{
  "train_examples": 26041,
  "gain_aug_db": 6,
  "spec_augment": true,
  "stem": "single",
  "learning_rate": 0.0011,
  "beta1": 0.9,
  "max_grad_norm": 5.0,
  "ema_decay": 0.995,
  "lr_schedule": "cosine",
  "weight_decay": 0.4
}
Rows from block 3 of a small CTC audio transcriber, named by matrix and row number. Each number is 128 + 24 x the weight over its row's rms, rounded and kept within 0 to 255. All counts start at 0.
After each channel's rows are labels from the 100 clips, of 14976, where the channel reaches its highest value: "responds to" is what is common among them. Only what is clearly more common there than usual is listed. The data: short read English sentences (LibriTTS-R).
# c30: last pointwise conv (model.blocks.3.c3.0.weight, 384x384x1), inputs 128-255

c30.228 [114 111 131 103 101 154  68  97 166 126 126 113 140 153 169 120 133 115 142 112 218 129 141 131 153 142  97 126 159 122 101 146 165 157  99 121 110 100 162 157 169  98 167 101  96 120 163 158 162 113 159 170 134 196 141 141 200 171 148 163 108 135 141 151 109 124 147 141 165 118  88  88 104 133 115 120 107 118 119 143 126 111 112 162 122 174 106 115 144 182 131  98 146 152 111 111 133 116 147 136 113 134 119 119 117 136 123 138 133 143 154 120 139 110 137 100 125  80  95 139 130 167 131  84 117 114 145 112]
responds to: the word "she"

c30.155 [139 146 159 154 116 122 134 141 123 151 143 138 115 153 105 135 130 123 143 162 124 101 112 145  97 104 111  67 133 121 125 172  67 127 111 125 148 142 169 154 122 157 133 165 150 102 150 126  93 103 115 119 124 154 142 119 131 140  75 105 132 144  88 134 102 127 117  77 140 127 137 116 155 136  82 108 133 131 154 149  86 125 123 177 166 152 128 100 135 140 118 133  81 147 121  96 145 150 104 158 126  52 131 136 116 148 130 146 178 123 136 117  89 132 119 149 140 106 125 116 204 117 102 161 113 113 134 120]
responds to: the word "the"

c30.289 [180 112 126 108 147 132  73 141 126 104  93 155  84 129 111  85 152 158 127 126 178  73 164 144 170 171  96  97 102 102 160 142  68 104 118  98 149  93 143 134 200 132  91 132 112 148 121 160 109 158 117  78 115 190 158 178 161 162  72 186 158  79 138  40 125 142  97 135 151 116 147 121 138 131 123 112  87 145 174 119 112 134 136 104 108 145 156 102 152 144 103 128 134 155 130 100 147 138 130 137 116 136 136 117 114 167 147 150 153 146 142 157  67 129 111 133  97 101 128 131 141 108 163 141 105 145 137  98]
responds to: the word "said"

c30.233 [120 122 143 151 116 120  90  88 105 132  85 115 105 105 131 138 139 134 103 133 147 142 162 122 119 145 121  99 124 148 131 113 157 112 115 149 103 120 132 111 136 126 169 126 116 138 121 152 144 168 159 204 133 189 129 131 179 184 164 162 121 142 166 119 121 115 151 127 166 153 134 171  91 137 193 151 120  99 126 104 135  84 130 141 152  86 123 130 140 126 126 125 157 160 125 160 133 135 134 101 126 112 136 112 124 147 139 133 139  71  91 119 156 111  99  86 106 136 122 142 115 101  96 131 165 130 112 157]
responds to: the word "away"

c30.346 [128 130 118  92 108 136 131 126 150 139 124  92 115 153 142 108 131 105 134 124 145 148 142 147 167 110 111 185 153 127 102 160 155 116  94 122 135 119 165 141 139 117 115 106 113 124 147 163 169  96 135 124 108 135 120 118 186 128 145 115 111 128 123 135 111 121 153 147 123 109 105 118 114 135 112 133 134 139 132 109 124 134 129 149 123 152 106 120 121 138  98  85 150 158 110 108 134 131 151 133 113 138 112  98 112 113 124 108 148 105 110 132 110 109 107  90  84  70  85 126 127 145 122  82 124  92 150 129]
responds to: the word "i"

c30.380 [117 152  98 147 124 145  93 112 156 132  90 120 140 137 144 126 140 134  89 130 124  99 166 128 169 130 121 114 109 146 116 155 157 111 137 165 107 133 169 166 124 128 119 118 115 134  92 184 132 140 142 129 123 136 106 139 130 155 121 119 130 156 122 136 119 125 138 159 109 146 145 132 132 126 133 129 122 162 131  95  61  89 135 146 131 137 105 140 123 131 162 103 175 177 125 120 128 112 172 140 118 103 111  92 120 103 102 133 105  86  96 125 119 139 135  94 103 135 109 133 154 115 132 100  82 104 115 165]
responds to: the word "yes"

c30.322 [113 125 152 129 108 147 172 119 150 115 161 129 185 135 138 147 110 114  93 120 147 123 139 150 156 119 139 139 125 121 125 113 177 187 122 148 150 146 127 124 112 165 128 113 137 115 148 121 123 125 180 113 122 117 117 127  97 102 127  95 111 144 143 135 106 110 120 121 124 117 120 127 121 124 147 111 165 111 115  92 165 150 106 172 124 102 115 126  96 133 103 113 148 152 135 148 115 119 112 141 138 136 102 149 143  90  86 142 123 161 106 115 143 130 165 119 156 125 113 191 129 163 102 101 131 118 127 137]
responds to: the word "was"; the word "it"

c30.279 [114 115 126  98 118 154 129 129 123 135 126 147 119 161 181 132 155 129 135 146 157 111  89 155 113  92 111 117 123 129 111  90 104 129 145 134 131 144 169  98 116 130 109 136 126 114  92 128 100 129 108 127 166 110 106 108 131 128 124 108 148 122  80 102 101 149 158 115 101 123 114 132 133 124 129  96 120 143 117  85 126 124 169 131 101  86 159  48 118 131 108 127 112 144 113 146 146 115 145 107 144  97 158 132 106 124 114 150 111  55 116 122 129 125 124 126 139 149 107 111 131 118 116 134 127 133 153 126]
responds to: the word "the"

c30.334 [112  79  86 135 134  95 141 114 135 109 103 127 127 108 136 123 111 123 104 105 177  29 101  88 125 152 129  74 192  91 132 169 131 124 117 114  84 150 158 137 108 118  89 138 143 113 102 134 172 166 118 100 121  93 123 128  60  87 106 137 132 127 119  94 129 149 136 154 123 130 150 119 144 157 108 100  73 141 114 138 135 114 111 129 151 129 136 117 127 154 101 138  98 103 115  97 133 125 155 123 120  83 120 154 120 169 120 135 113  76 107 103 134 135 176 104 135 120 124 144 149 134 166 120  85 121  99 129]
responds to: the word "she"

c30.352 [129 158 144 110 137 105 141 135 124 156 146  74 139 121 172 108 143 131  84 162 133 131 147 157 155 140  62 129 162 106 113 167 137 151 130 112 108 142 178 136 175  98 151 102 117 134 110 184 103 139 145 152 146 155 125 111 119 154 115 101 115 148  99  74 116 127 124  98  76 118 131 112 180 136 118  74 151 158 140 107 106 119 110 104 155 125 159 165 151 139  99  94 152 145 133 136 107 162 131 127 116  81 152 126  63 138  93 123 123 109 151 129 107 134 133 120 105 106 153 123 127 133 144 131  87  98 105 148]
responds to: the word "she"; the word "said"

c30.203 [113 156 131 105 103 132 127 127 130 101 144  83  98 132 122 143 129 147 156  97 109 100  81 119 138 119  68 138 139 107 127 111 135 143 133 121  47 108 141 130 115 105 116 121 115  88 158 157 138  97 156  94 101 189 155 140 161 151 110 110 147  96 111  73 108 128 148 122 145 107 105  70 117 102 118  83 109 106  95 150 112 108 139 134 129  93 122 160 132 106 157 116 136  38 107 125 149 106 134 153 101  94 131 137 122 123 107 139 134 107 121 136 127 139 110 115 102 142 144 103 141 121 113 116 108 124 114 138]
responds to: the word "i"

c30.201 [132 112 124 159 172 123 138 119 153 108 140  90 141  89 108 135 128 159  83 123 116 113  81  91 113 138 141 124 101 108 127 120 102 138 119 176 122 113 127 100 121 118  81 157 110 119 117 140  89 167 110  94 147 127  84 124 117 141 113 163 157 152 129  98 126 134 112 113  63 126 122 107 104 141 156 161 129 132 122 152 153 166 120 132  98 119  87 126 122 132 156 159 133  93 122 148  96 126  63 107 125  84 161 101 126 136 101  86 130 118 131  98 169 171  83 140 121 158 152  99 137 136  91 137 148 150 113 145]
responds to: the word "of"

c30.13 [145 115 136 142 113 119 176 130 132 138 163 125 133 101 145 173 152 134 111 125 159 115 156 105 135 178 140 133 142 116 137 102 133 131 129  91  99 154 156 129 146 132  97 101 120 102 160 155 145 150 118  91 120 153  97 130 137 183 105 136 133 136 104 112 154 153 185 122  75 132 109  86 138 149 141 105  96 159  96 136 123 133 151  99 116 120 103 155 139 126 121 113 164  74 103  78  90 111  59 113 130  80 124 138  85 110 107 155 125 108 131 103 147 119 177  88 156 160 117 150 130 138 120 139 129 139 119 137]
responds to: the word "she"

c30.135 [ 75 120 170 125 131 132 145  77 116 141  73 153  98  91 149 137 112 133 111 130 130  92  99 165 107 142  95 120 132 120 123 122 155 127 121 111 156 150 141 119 116 111 148 108 134 139 126 133 159 115 133 125 112 120 157  88 132 103 132 140 121 135 126 122 120 160 136 121 125 161 107 119 133 115  93  93 121 181 128 147  95 131  92 153 157 120 100 137 130 160 140 134 135  77  95 131 154 174 147 128 150  71 177 129 108 101  96 202 110  89 119  79 133 108 112  93 114 125  93 127 109 120  90 102  98 113 138 135]
responds to: the word "the"

c30.217 [119  91 138  94 158  93 116 123 137 135  97 127 118 110  98 112 134 145 112 137 111  83 179 142 133 174 135 102 105 132 145 123 105 100 126 131  87 119 165 110 139 144 114 101 120 118 127 115 171 136 127  97  89 219 157 136 150 149 172 104 125 153  88 136 120 128 133 152 138 144 147  84 105 128  67 100 138 151 102  88 108 128 130 140 135 117 135  78 107 120 119 148 139 132 146 143 116 106 175 118 134 131 153 167 135 183 153 173 131 141 108 163  81 135 116 107 112 153 109 117 149 111 182 107 134 108 129 117]
responds to: the word "she"; the word "said"

c30.54 [104 142 123 149 124 171 115 125 154 162 145 150 107 162 112  61 123 139 117  93 163 147 125 142 121 152 162 119 133 106 115 123 175 165 142 125 110 100 132 126 142 118 104 113 140 139 129 171 128 111 160 103 143 123  78 125 103 115  84 133 132 114 105 103 134 119 151 122 129 116 102 146 113 120  97 119 152 125 115 136 122 148 113 142 126  96 135 142 142  80 146 115 130 136 110 116 120 144 124 124 149 109 152 148 122 155  97 121  82 123 105 126 156 146 116 173  88 106 128 127 122 132  88 120  77  79  79 131]
responds to: the word "was"

c30.243 [124 125  82  86 101 128 113 134 130 135 143 100 135 161 138 142  97 110 157 142 100 108 139 135 135 105  89 105 146 113  81 116 143 146  77 140 139 128 128 147  63 123 115 134 133 105 131 117 155  86 119 147  92 114 129 131 132 120 143  80 115 117 143 135 135 135 136 117 129 127 118 164 130 103  97 110 129 121  91 127  85 152 131 161 113 113 116 109  95  77 122  94 118 128 110 149  93  77 138 119 119  62 135 151 100 118 140 145 130 117 137 111  81  88 124 138 110 106 119 130  78  87 109 118  90 133 125 163]
responds to: the word "was"; the word "it"

c30.37 [ 83 136 105  76 101 123 160 145 113 152 148 144 120  95 130 117 131 117 112 112 109 108 101 169 151 155 130 167 110 120  81 136 149 133  80 130  61 136 100 170  94 152  93  86 100 104 125 148 173 106 107 132 111  97  87 146 146 118 149 141 126 158 159 112 109 112 132 105  98 148 110  97  98 129 175 120 122 104 133 133 111 142 153 117 105 145 126 122 124 153 138 108 106 129 106  97  85 106 139 122 121 157 124 141 137 136  60  55  82 117 119 110 143 134 146 123 123 116 108 174 126 113 112 112 134 140 138  66]
responds to: the word "of"

c30.245 [123 107  67 131  98  99 115 104 142 102 183  93 143 107 112  98  91  96 162  90 106 148 103  86 100  78 125 116 137  70  90 136  74 105  99 109  50 108 100 114  77 129 101 127 116 114 160 121 132 113  98  92  90 114 119 113 105 130 104  99  82 106 117 116 149  95 136 113  84 149 149 114 131 114 137 115 126 135 114 147 140 155 105 162 110 123 117 179 128 102 128 159 120 132 112 134  97 127 111 110 130 119  97 138 125 140 137  95 117 131 161 128 132 128 191 151 165 154 136 121 113 149  99 121 122 110 108 128]
responds to: the word "was"; the word "it"

c30.66 [131 121 135  97 132 120  86 137 141 104 120 138 147 147 151 108 154 130 126 125 131 147 160 155 116 104  86 179 134 129 119 121 121 118 122 134 165 115 154 106 152 122 134 110 112  90 155 146 110 101  93  78 125 140 116  75 134 156  77 108  87 115  70  87  98 127 118 121 112 141 127 123 157 132  93 174 130 108 113 105 134 123 121 142 124 132 104 144 115 118 124 104 136 131  91  94  99  98 142  94 117 133 130 140  98 123 131 111 131  82 143 146 102 124 104  96 141 144  71 130 122 130 120 105 129  98 139 110]
responds to: the word "yes"

c30.122 [115 138  75 115 100 128 135  72 135 116 105 108 134 146 155 140 143 100 130 125 142 127 163 120 149 155 111 123 108  95 103 149 107 131 110 119  67 124  94 121 118 130 109  97 116 158 117 142 142 132 135 140 114  87 101 131  88 118 108 139 110 100 161  95  88  95 133 159 128 122 142 114 122 103 193 137 100  91 136 142 120 125 130  91 113 143 109 138 136 134 116  97 130 139 111 106 104  76 167 140 125 154 112 111 159 165 106  88 102 120 124 140 132  96 135 107 117 100 102 135 126 119 150 125 154 106 138  80]
responds to: the word "is"

c30.11 [160 123 124 122 103 114  91 130 105 112 111 123  85 120 104  88 126 117 120 100 136  93 204 145 148 162 108  88 114 100 141 133  93  83 123 121 111 120 111 144 186 120 143 144 124 150 121 143 157 123 122 119 126 202 138 141 163 159 132 166 125 109 103 101 124 122 115 136 137 120 167  80 120 119  65  82 144 125 160 123 113  95 140 115 169 144 152 108 158 136 117 141 125 124 151 102 144 164 147 126 116 133 152 120 124 190 157 172 154 131 133 145  75 142 128 136 108  90 116 123 138 125 156 155  93 137 116 139]
responds to: the word "she"; the word "said"

c30.370 [156 155 196 155 146 148 158 126 155 157 135 121 122 137 115 189 138 160 121 128 174 121 176 160 164 139 158 144 166 130 107 121 175 160 158 126 128 139 196 139 153 131 130 142 128 126 146 150 135 179 120 157 166 163 132 116 159 173 120 147 141 116  94  99 112 126 106 140 144 133 141 129 142  98 130 103  99 116 124  78 144 145 149 125 162 106 136 162 125 109 102 156 143 144 109 110 136 185 121 144 148 111 144 125 115 156 156 189 168 113  76 130  86  77 109 141 120  93 118 110 155 115  97 127 135 135  88 112]
responds to: the word "me"

c30.256 [150 136 165 147 119 112 117  81 126  85  76 122 103 111  80 103 135 147 135 130 162 110 140 156 154 156 126 159 121  94 131 141 107 139 116 142 163 114 129 108 183 147 141 113 151 138 138 144 126 148 125 124 126 190 167 166 182 212 117 184 142 114 168  95 129 112 122 145 167 103 114 114 107 123 129 172  99  83 138 112 145 155 124 148 108 127 133 117 129 140 129 102 130 123  95 120 117 160 116 127 114 136 141 134 141 172 169 182 149 122 137 168 100 118 119 116  91 103  99 123 122 139  82 116 116 108 150  69]
responds to: the word "he"

c30.91 [132  87 163 133 132 132 102  80 129 107  83  75  97 111 111 131 149 125 109 134  99 164 139 131 117 144 112 105 121 144 138 117 138 122 111 124 115 104 155 141 144 122 102 134 125 135 138 122 150 121 125 112  94 181 118 110 133 127 120  94 150 117 116  70 152 167 128 142 110 139 119 115 154 102 100  96 141 119 136 105 120 115 137  99 122 110 136 119 106 135 153 129 118  96 130 147 136  47 123 135 147 116 153 138 102 121 117 154 134  83  97 110 124 113 129 140 119 116 143 124 165 123 181 142 158 138 121 108]
responds to: the word "you"

c30.102 [145 148 176 119 154 120 134 122 135 113 173  83 143 128 118 174 134 166  84 118 108  98 178 139 135 121 144 148 137 117 137 112 111 126 148 144  88 154 156 127 159 141 125  99 151  97  89 156 149 140 137  76 137  47 119 105 125  89 198  89 116 171 181 171 129 160 138 150 135 151 128 125 146 136 117 118  98 128 120 128 161 140 154 123  99 147 134 125 142 121 111 126 133 141 135  64 121  80 108 140  93 112 145 134 111 105  94 138 108 108 133 119  93 100 153 118 133 146 141 134 155  98 137 135 111  87 133 127]
responds to: the word "now"

c30.248 [150 122 140 108 126  94 138  85 107 111 140  94  83 125 103 122 109 134 138 137 124 153 145 125 136 158 116  99 154 127  90 148 117  83 117 126  68 118  96 144 137 108 144 116 128 107 119 145 141 122 125 173 119 189 130 151 154 192 114 138 133 118 163  62 103  81 143  74 137 108 125 143 126 118 144 131 149  66 162 120 122 108 155 107 148 120 128 103 155 109 119 125 116 135 132 129 115 124 126 106 118 128 145 133 132 166 132 151 139  82 131 143 134  79 162 118 143 123  96 122 142 136 123 104 153 123 105 114]
responds to: the word "you"

c30.12 [126 113 133 128  89 117 142 106 138  92  90 140 103 121 150 123 137 121 134 102 140 109 122 131 161 185 111  75 137 127 166 127 105 131 105 125 109 107 173 129 215 101 125 148 122 118 146 164 100 163 150 135 119 150 132 149 139 140 105 150 125 161 115  77 131  85  91 128 131 123 138 126 132 128 109  94 117 144 169 110  54 118 139 121 116 125 148 107 159 157 101 116 106 156 127 118 121 114 145 147 100  95 108 134 103 182 138 151 157  77 108 133 125 136 150 117 136 101 123 112 143 142 159 114 119 101 116 126]
responds to: the word "he"; the word "said"

c30.177 [142 127 177 113 137 145 135 155 133 125 118 123 157 129 131 146 136 131 129 136 108 150 110 127 145 139 123 127  97 119 132 117 123 115 122 100 190 153 173  99 161 119  86 129 117 114 107 137 148 113  83  35 144 135 125  92 120 107  84 100 109  74  74  47 129 142 122 109 125 126 157 141 168 113  92 132 105 145 134 122 118 104 126  92 122 114 137 122 118 109 138 122 125  68 133 127 111 104 120 122 103 104 103 133 131  92 129 146 120 120 149 105 115  95 116 148 146 138 121 110 144 101 128 128 105 141 134 140]
responds to: the word "he"; the word "said"

c30.150 [123 126 110 126 133 130 156  89 135 136 135 113 123 134 138 201 128 106 115 116 100 144  93 145 119 130 140 146 211 178 102 142 163 141 134 132  99 124 117 130  91 115  96 145  99 138 107 132 129 118 106 170 107 104 122  79 105  97 119 121 127 107 124  76 132 152 137  89 148 112 108 123 126 118  75 107 142 130 118 139 103 125 161 154 147 120 132 118 116 156 128 118  93  69 151 113 160  99 100 138 130 100 149 172 102 124 118 125 126  88 103 145 123 118 170 125 161 116 123  88 131 116 138 124 108 127 118 155]
responds to: the word "and"

c30.125 [159  93 133 136 126 108 168 125 107 116 101  66 151 105  78 136 141 137  69 143 139 165 115 133 138 162 127  91 156 135 117 127 144 131 125 140  97 110  98  92 158 130 102 143 131 135 110 146 131 127 135 138 105 144 143 113 125 175  83 124 122  87 111  67 104 122 107 111 139 130 112 139 130 125 119 137 141 133 149 108 132 114 118 119 111 121 139 113 147 118 127 107 105 142 111 154  98 114 137 104 122 123 134 136 128 140 120 140 123 105 128 126 105  88 180 115 155 107 115  95 141 133 135 110 134 125 124 132]
responds to: the word "you"; the word "and"

c30.140 [137 147 166 108 105 168 157 134 159 150 158 135 157 131 167 112 118 114  97 110 166 132 174 112 165 124 128 165 125  97 126 134 155 167 106 110 176 169 144 130 156 102 117 127 138 110 118 134 165 144 139 125 122  92 126 152 112 142 116 123 104 120 127 131 111 132 163 143 125 149 106 178  96 115 147 185 141 123 114 173 101 181 107 140 135 103 122 181 111 135 111 109 166  96 116 154 132 146 132 133 124 103 137 115 139 118 117 135 145 148 189 105 133 126 158 113 181 122  94 167 128 132  78 101 159 117 169 110]
responds to: the word "was"; the word "it"

c30.112 [116 108 121 158 147 145 116  97 116  98 102 111 144 110 124 125 126 164 128 138 155 102 121 116 131 111 142 103  93 113 146 107 138  94 133 131  86 153 117 155 126 147 109 134 153 146 131 121 184 160 119 110 101 145 140 133 147 122 122 166 162 127 128  97 130 129 158 140 154 118 129 110 136 114 159 107 148 152 164 103 119  99 168 120 127 111 159  63  94 132 120 129 126 142 122 104 155  23 152 108 127  85 130  98  91 154 108 159 135  83  87 124 136 157 135 129 114 144 135 120 105 134 117 139 122 127 117 111]
responds to: the word "said"

c30.339 [127 123  90  96 126 149 143 134 163 140 147 127 165 152 206 172 124 130 113 109  98 105 117 156 118 138 129 149 160 116 127 157 153 150 117 149 109 149 156 167 111  94 108  95 102 125 125 122 106 105 123 127  90  76 111  89  97  99 158  88 116 133 134 131 111 143 136  88 120 134 125 139 145 145 106 109  79 143 114 140 109 107 116 125 107 109 141  75 121 155 135 142  90 105 126  78 138 121 107 145 136  96 109 148  85  63  96  99 123  75 116 125  81 117 113 103 107 142 117 102 140 136 112 146  77 128 157 162]
responds to: the word "yes"

c30.29 [115 128 142 169 166  93 153 121 113 118 118 126 118 128 140 102 168 167  69 159 144 145 133 120 127 128 149 142 156  87 148 149 126 133 104 110 108 149 161 142  88 185 128 100 191 144 133 160 104 165 154  80 166 149 120 140 129 120  93 112 148  94 114  81 150 173 131 134 161 153  91 109 184 117 121 156  98 178 138 115 139 117 117 137  91 120 159 112  85 146 158 145 131 156 111 112 132 110  82 125 145  99 141 122 120 148 103 154  89 106  81  95 104  73 126 143  85 112 163 102 145 153  94 126 128 129 146 101]
responds to: the word "that"

c30.186 [161 141 140 126  96  95 112 118 136 129 150 116 109 106 110 141 124 151 169 142  90 104 165 105 105  81 143 153  89 136 125 122 128 140 132 113  97 145  83 125  84 125  86 107 114 107 130  93 145 118 133 111 142  85  89 146 155 107 152 146 131 171 141 164 125 126 160 149  79 133 119 108 118 138 168 108  75 133 128 132 152 132 118 128 132 135 112 161 101 136 106 110 175  96 138 101 123  91 123  99 138 172 119 115 113  75  80 128 163 141 126  94  98 134 137 100 128 119 130 122 144 143 128 135  85 133 126 111]
responds to: text has "now"

c30.68 [113 133 150 122 140 148  67 121 136 105  83 140 124 142 135 103 142 128 133 138 183 156 159 155 114 115 147 131 184 136 137 113 153 159 114 113 156 147 130 122 183 127 129 150 147 157 129 166 121 139 133  96 138 202 174 126 132 144 156 120 118 144 152 137 123 126 149 151 158  97 102 109  87 140 103 136 125  88 131 117  99 128 109 159  97 146 104 121 162 145  97 116 157 157 135 109 147 159 119 102 115  95 156 132  67 169 152 166 130  91 142 141 136 109 130  96  99  84 118 133 111 139 120 119 102  75 136 146]
responds to: the word "he"

c30.321 [116 173  94 234 111 139 154 132 137 130 152 135 119 133 143 136 119  86 152 130 162 133 138 155 108  91 151 109 150 140 133 131 153 130 126 167  73 189 146 126  89 139 142 103 146 158 140 115 115 142 134  90 123  94 152 118 127  95 187  76 148 174  83 205 129 137 231 121 132 119 127  92 125 113 152 150 105 143 155 116 154 101 141 106 109 101 148 140 122 153 135 126 150 142 105 116 104 135 103  92 119  63 131 122  71  92  79 134 113 105 110 131 109 143 112 123 108 142 150 142 161 128 120 125 110  90 156  92]
responds to: the word "well"

c30.382 [131 106 105 144 118 142 178 144 173 149 195  96 141 151 149 178 135 104 125 129 159 110 124 143 163 155  85 132 143 121 123 172 129 133 112 151  97 124  99 130 103 110 131 111 113 142 143 137 144 131 134 124 127 128 110 128 119 144 137 115 117 119 151 135 101 101 148 127 137 142 110 128 106 144 127 151 124 131 138 161 121 139 125 183 133 121 106 152 156 132 140 122 147 134  85 152 105 154 127 131 114  94 101 133 117 132  76 103 103  96 137 141 152 117 179 128 157 144 116 139 137 147 120  86 139 109 112 135]
responds to: the word "was"