From a checkpoint of a small CTC audio transcriber.
Data: trained on short read English sentences (LibriTTS-R), 4.8 epochs.
Rows from block 6 of a small CTC audio transcriber, named by matrix and row number. Each number is 500 + 50 x the weight over its row's rms, rounded and kept within 0 to 999. All counts start at 0. Numbers have three digits each.
After each channel's rows are labels from the 100 clips, of 14976, where the channel reaches its highest value: "top examples" is what is common among them. Only what is clearly more common there than usual is listed. The data: short read English sentences (LibriTTS-R). In brackets: how many of the 100.
# c30: last pointwise conv (model.blocks.6.c3.0.weight, 384x384x1), inputs 256-383

c30.262:463505490531424387534472470537495469448479471426436439509450501421394380425450376448421452481530445559537548466487459556493485504482415479460395454474601515497501425471500477418433483500550537582572431515475436449587497528519542445480468477473535425552428458383504485471383500538503518488489469500557529502437512505504413546415505494493444489421513492423477446412442486400573365531488
top examples: the word "was" (26)

c30.134:488562524382383499475484371465493351490489559528496519507516524445486486472614470519473439443541326428476481453476400536445481502454459484554364476514494407510547551443517433495481502473530466479521299419525491526454461464460481501456433460465519435518468507502444454474430483521510509439498491464484443516373447391470446498477521457341508469502531515455463507345474450429467366508475
top examples: the word "it" (35); the word "was" (29)

c30.279:542465531451435507503427457497471443566473500441501512483475484570429508530458518488493488481483475471477499519491567481484510433489441429471441420474520429477464438364448519457386503495582542522520423427452512473501499530488540559495473527465496580533570547419450490488481556536480510463396444455527423406431461494516459510524480600497504505586507444354526545455507462407532438500532
top examples: the word "i" (62)

c30.203:528442491471474493535483427533482421459493560478507487479514486451428528485491477441506455436531457428450527484510470470433386493415528483535433475454578485448550536455546502472491482569547488480543360471449503512503528489464466455488456477492478545522423500525447458440421492508511495484499488532552461567500500466445472458441465520528436498469469451470457513393535470433417449510477
top examples: the word "he" (27)

c30.216:448451498447489488508482460532417462514465482568600518517503452476504481603478512473513473505468437446472506468513493471490452439467434558477501467551482454491439357512443483429459485508460541490509464520508481441463530423528545550498452484430523348495515443388442509507448481548464559486501554495545502480454553532424439518466398450393520466552543471395523486523527503431487486515528
top examples: the word "that" (26)

c30.222:439491460469402502431451424524466371517463464500513550495524498485394486463473499427425395476492344581512485585489503519549481412555563527464426467512539556488455533521428447531525459581512410533585331522484495527425474507543496512507553467403492494459481486508487561559494464512480440517430482509553613523428624565445472468460466502603516504516492461492512501357444511442487392517551
top examples: the word "i" (38)

c30.137:499530536459535480441560420533411447502554597434494540562540549559466604558553573511582501514518437461510491455487496526415481524460475457488462420499410388491468476409468457444415502440518506496461378462517422454462483508479467518476468498417532483465500497483460491468432503531480444513448419426491431385476500461470453494447565439384527500531543498435575478453485467377489468504547
top examples: the word "he" (30)

c30.236:502539542521361419494505528592499446507509424561568472491485535522423520428487504522457458485494347601512469450498485470527461475510477498491318488546542434428415483420564515499434484548594475490501363403507480461414467506536512447570458524497502398514456456469457454455397466517481510493489485471618510512438511478467503521408532381445479520524534480424539462373523449350506295552457
top examples: the word "is" (33); the word "it" (30)

c30.86:498499487409465437424490416502496474497505595453536545493487525454422460486531459477387376399523395487487488471492371475459546476508501493501390444555451415493487496468450442470487535473521480509512408474535493475516473507492469460499482468494517489422501444503497449513432437529453460517440474465494433478424495472488459508466525432337468452463529482486483493428473453426444427540457
top examples: the word "you" (36)

c30.382:516552489467588625451490420462499622521549510493471524554428499516571561568515623530579529486483648537525508527520519476477538486498444460456621492500490520508390430496479488490471500442439504494486613492501465450511491453487492562513453551527530559475496535456515556513566526496458442489388432442506419436561457512538569561557555572546576496520515493503555516642522488578534572478558
top examples: the word "i" (40)

c30.199:485505422464372478494450547464430422493561476517540496547476475444452512485476514447437484517488407479495557495488407529515504437558538499457379423547576517558440444503558438437500467460525498507521356557527528509461494547504490531517475556557541384537502483463472525554388564533489460519367458510491565479350484489505515482486531496519540476491519472382497486414492490351474350529469
top examples: the word "the" (53)

c30.289:464477473546475434483471517590501493515492460450569508472494496409415459466454432456419440514433455439506473453459486491497515489466496483553478493491438476505482439498477523500508461572488530508497486448498517438535496520481482477451514454446492459501517482502517458489498501493477569467506556478493465452498466484484497494494437497476486518485443501490482485469476514523514540488529
top examples: the word "i" (40)

c30.247:484515485500434379564527492556512380476491512567540501487483495484409449429553403480421495372466353523495552497522523494513470390479492527422409470514468530483398451524442460492474504478495491535509332493480469550458463486517528437507477446512497382478432489413503525449440464501517545487471490507500537527347527489471518447448433437500520536480515483430512506389532476380558438541479
top examples: the word "i" (42)

c30.99:498461460433551538431411399548512531544481560444566519504527453595522552573482599577521508435552503570521476522488520523527490459514412410533426490529464478539541438449422502517454504541565503477538474561541600543518483507509486501522435532489463438547514516442510471560486478495559540565470561541464501464394512532496465607580543476489419487557508506498512542469457451499447498529534
top examples: the word "was" (34)

c30.110:465563487454481444573536461521515428510460476537596492519472436532496536493521484426446392534556394570461494517512492527581478513491433515493471502533507391495440421495441584483490552575528490523429370463521495479467482565552525546565501495463550409563514485554494485472470451488531545518431512459411436490361528500502530511453585395363480500573475513526475505356511471482582508545470
top examples: the word "you" (33); the word "he" (31)

c30.182:587473520479508564492443461488476515491554469451511518454502512542512608572482545450505375495500528477562519470512468504497463483524448452488538442421449452471500478430566474445526464529492478486450551446456427441377499509468520483460484500427522506535512394501426568469512480507531403480488447434485480413565453500517501424468552530538534490469521522477479452625446461605500518497532
top examples: the word "what" (25)

c30.72:447543490416460423420484441507520445514542561479541527472440496491505535466500480460481536495499403469518520474508424509512552499519560469441379453517518366461427544457454524487455508547556430469526396488501562544463526546526481514500486472449521407554550502500516459482421467532465527466459430520498466512441510459489469498463545423359464497533477525451513510422481477390424398500476
top examples: the word "it" (32)

c30.281:549522540487576534592512451515464525473531535472543529570530557503452548486562453567479541462508631551533520446501582523528461406504356478486667379506488529558362445465469439436434525526398489518416559466491412418473534562483461422449429479486511472395460492398548461369494525506482434475408406399504483496575475489536532411423545555533492531435538444411521493578486401518527548488492
top examples: the word "what" (30)

c30.293:444461485499520526526504502488520488491483471534437446513532500515532525552479512481472470485473473489453462467419519482515526548482525434520451490453492494541508586390599479520522478487522552479540460496471469530493515449535528467419504491535435593475515508572510481545477519504490515496456484447519428442446409482486493475504488579451512500529482474537477493419516526501463469476513
top examples: the word "the" (51)

c30.197:451470488425437447515474415436443501502503489485495483477487493392419495575484516386458363501398388505498472545479412505569522417580445521404435427495522439450450436476526429481498465522560441494501425427495504507485459534528483500510462462465494410498494476499476494468445473497471450492350381450529464434461473534577484486398542500314572521491483474419491574429457486419480403493560
top examples: the word "the" (50)

c30.77:492491524495593378422483462486467417517528524495542483466506534557527487580483556530485515538488403503509503534470442514528502454512513511436470487510562546545459491509525481469456500523520544471493314492504552547537455482522521493504457521551505603542571496414467500566428541529485419500457462475477523402460494515583527537616541498438517522543527493364462457466517557420400452523494
top examples: the word "back" (27)

c30.282:505496400495475517517504461552467501533510507420508543510484492465491528466491423541481480427467494481525527455568540479448506503415444491527523437494584492526453557448507464409364543555413454491414481495479488446566505496449497448470380516386532400458410436384504480432362426546493498483503417532520395428460419482433462452426431510475494504470537514416497480466476399343539412510464
top examples: the word "he" (30)

c30.208:509475489502415401537472516547451357486505486461522525500498480484369501536520441484457428457505319522492490498546466525526508445516586487505373536536528481507512407510483447494519456541492461490497344507552492436433538570529466520523549522519516335548515538514489516502406503509474563444502503541591503493350496512584516493534502474430468480550532484471512464377507552391538393492482
top examples: the word "he" (33)

c30.269:538546509530506421493399451509412456501534523427518518444526495553441514555429471412447392419456484525527453505451477503512400506481494447495470402534475405509422401408651506567444488494522452498403472488470397507473482476497446541556440497522517464525481465514553443492464467471417475494556506468504468485498519514468494439430515470366458520502533473513537538512480442445543556437514
top examples: the word "it" (39)

c30.376:511520433466340487543471478485415344493496550426527513534547485479409476525563531462475386534518376551519512491537442485559533452522495472472423473544527516498489516408520480454483481478479520440505386516477539510466513465533519499538492476446512458505513507440499557481414482473472522437488444489487536464313460484566482485485540547445554534536478452471487512424458501427491362510522
top examples: the word "i" (38)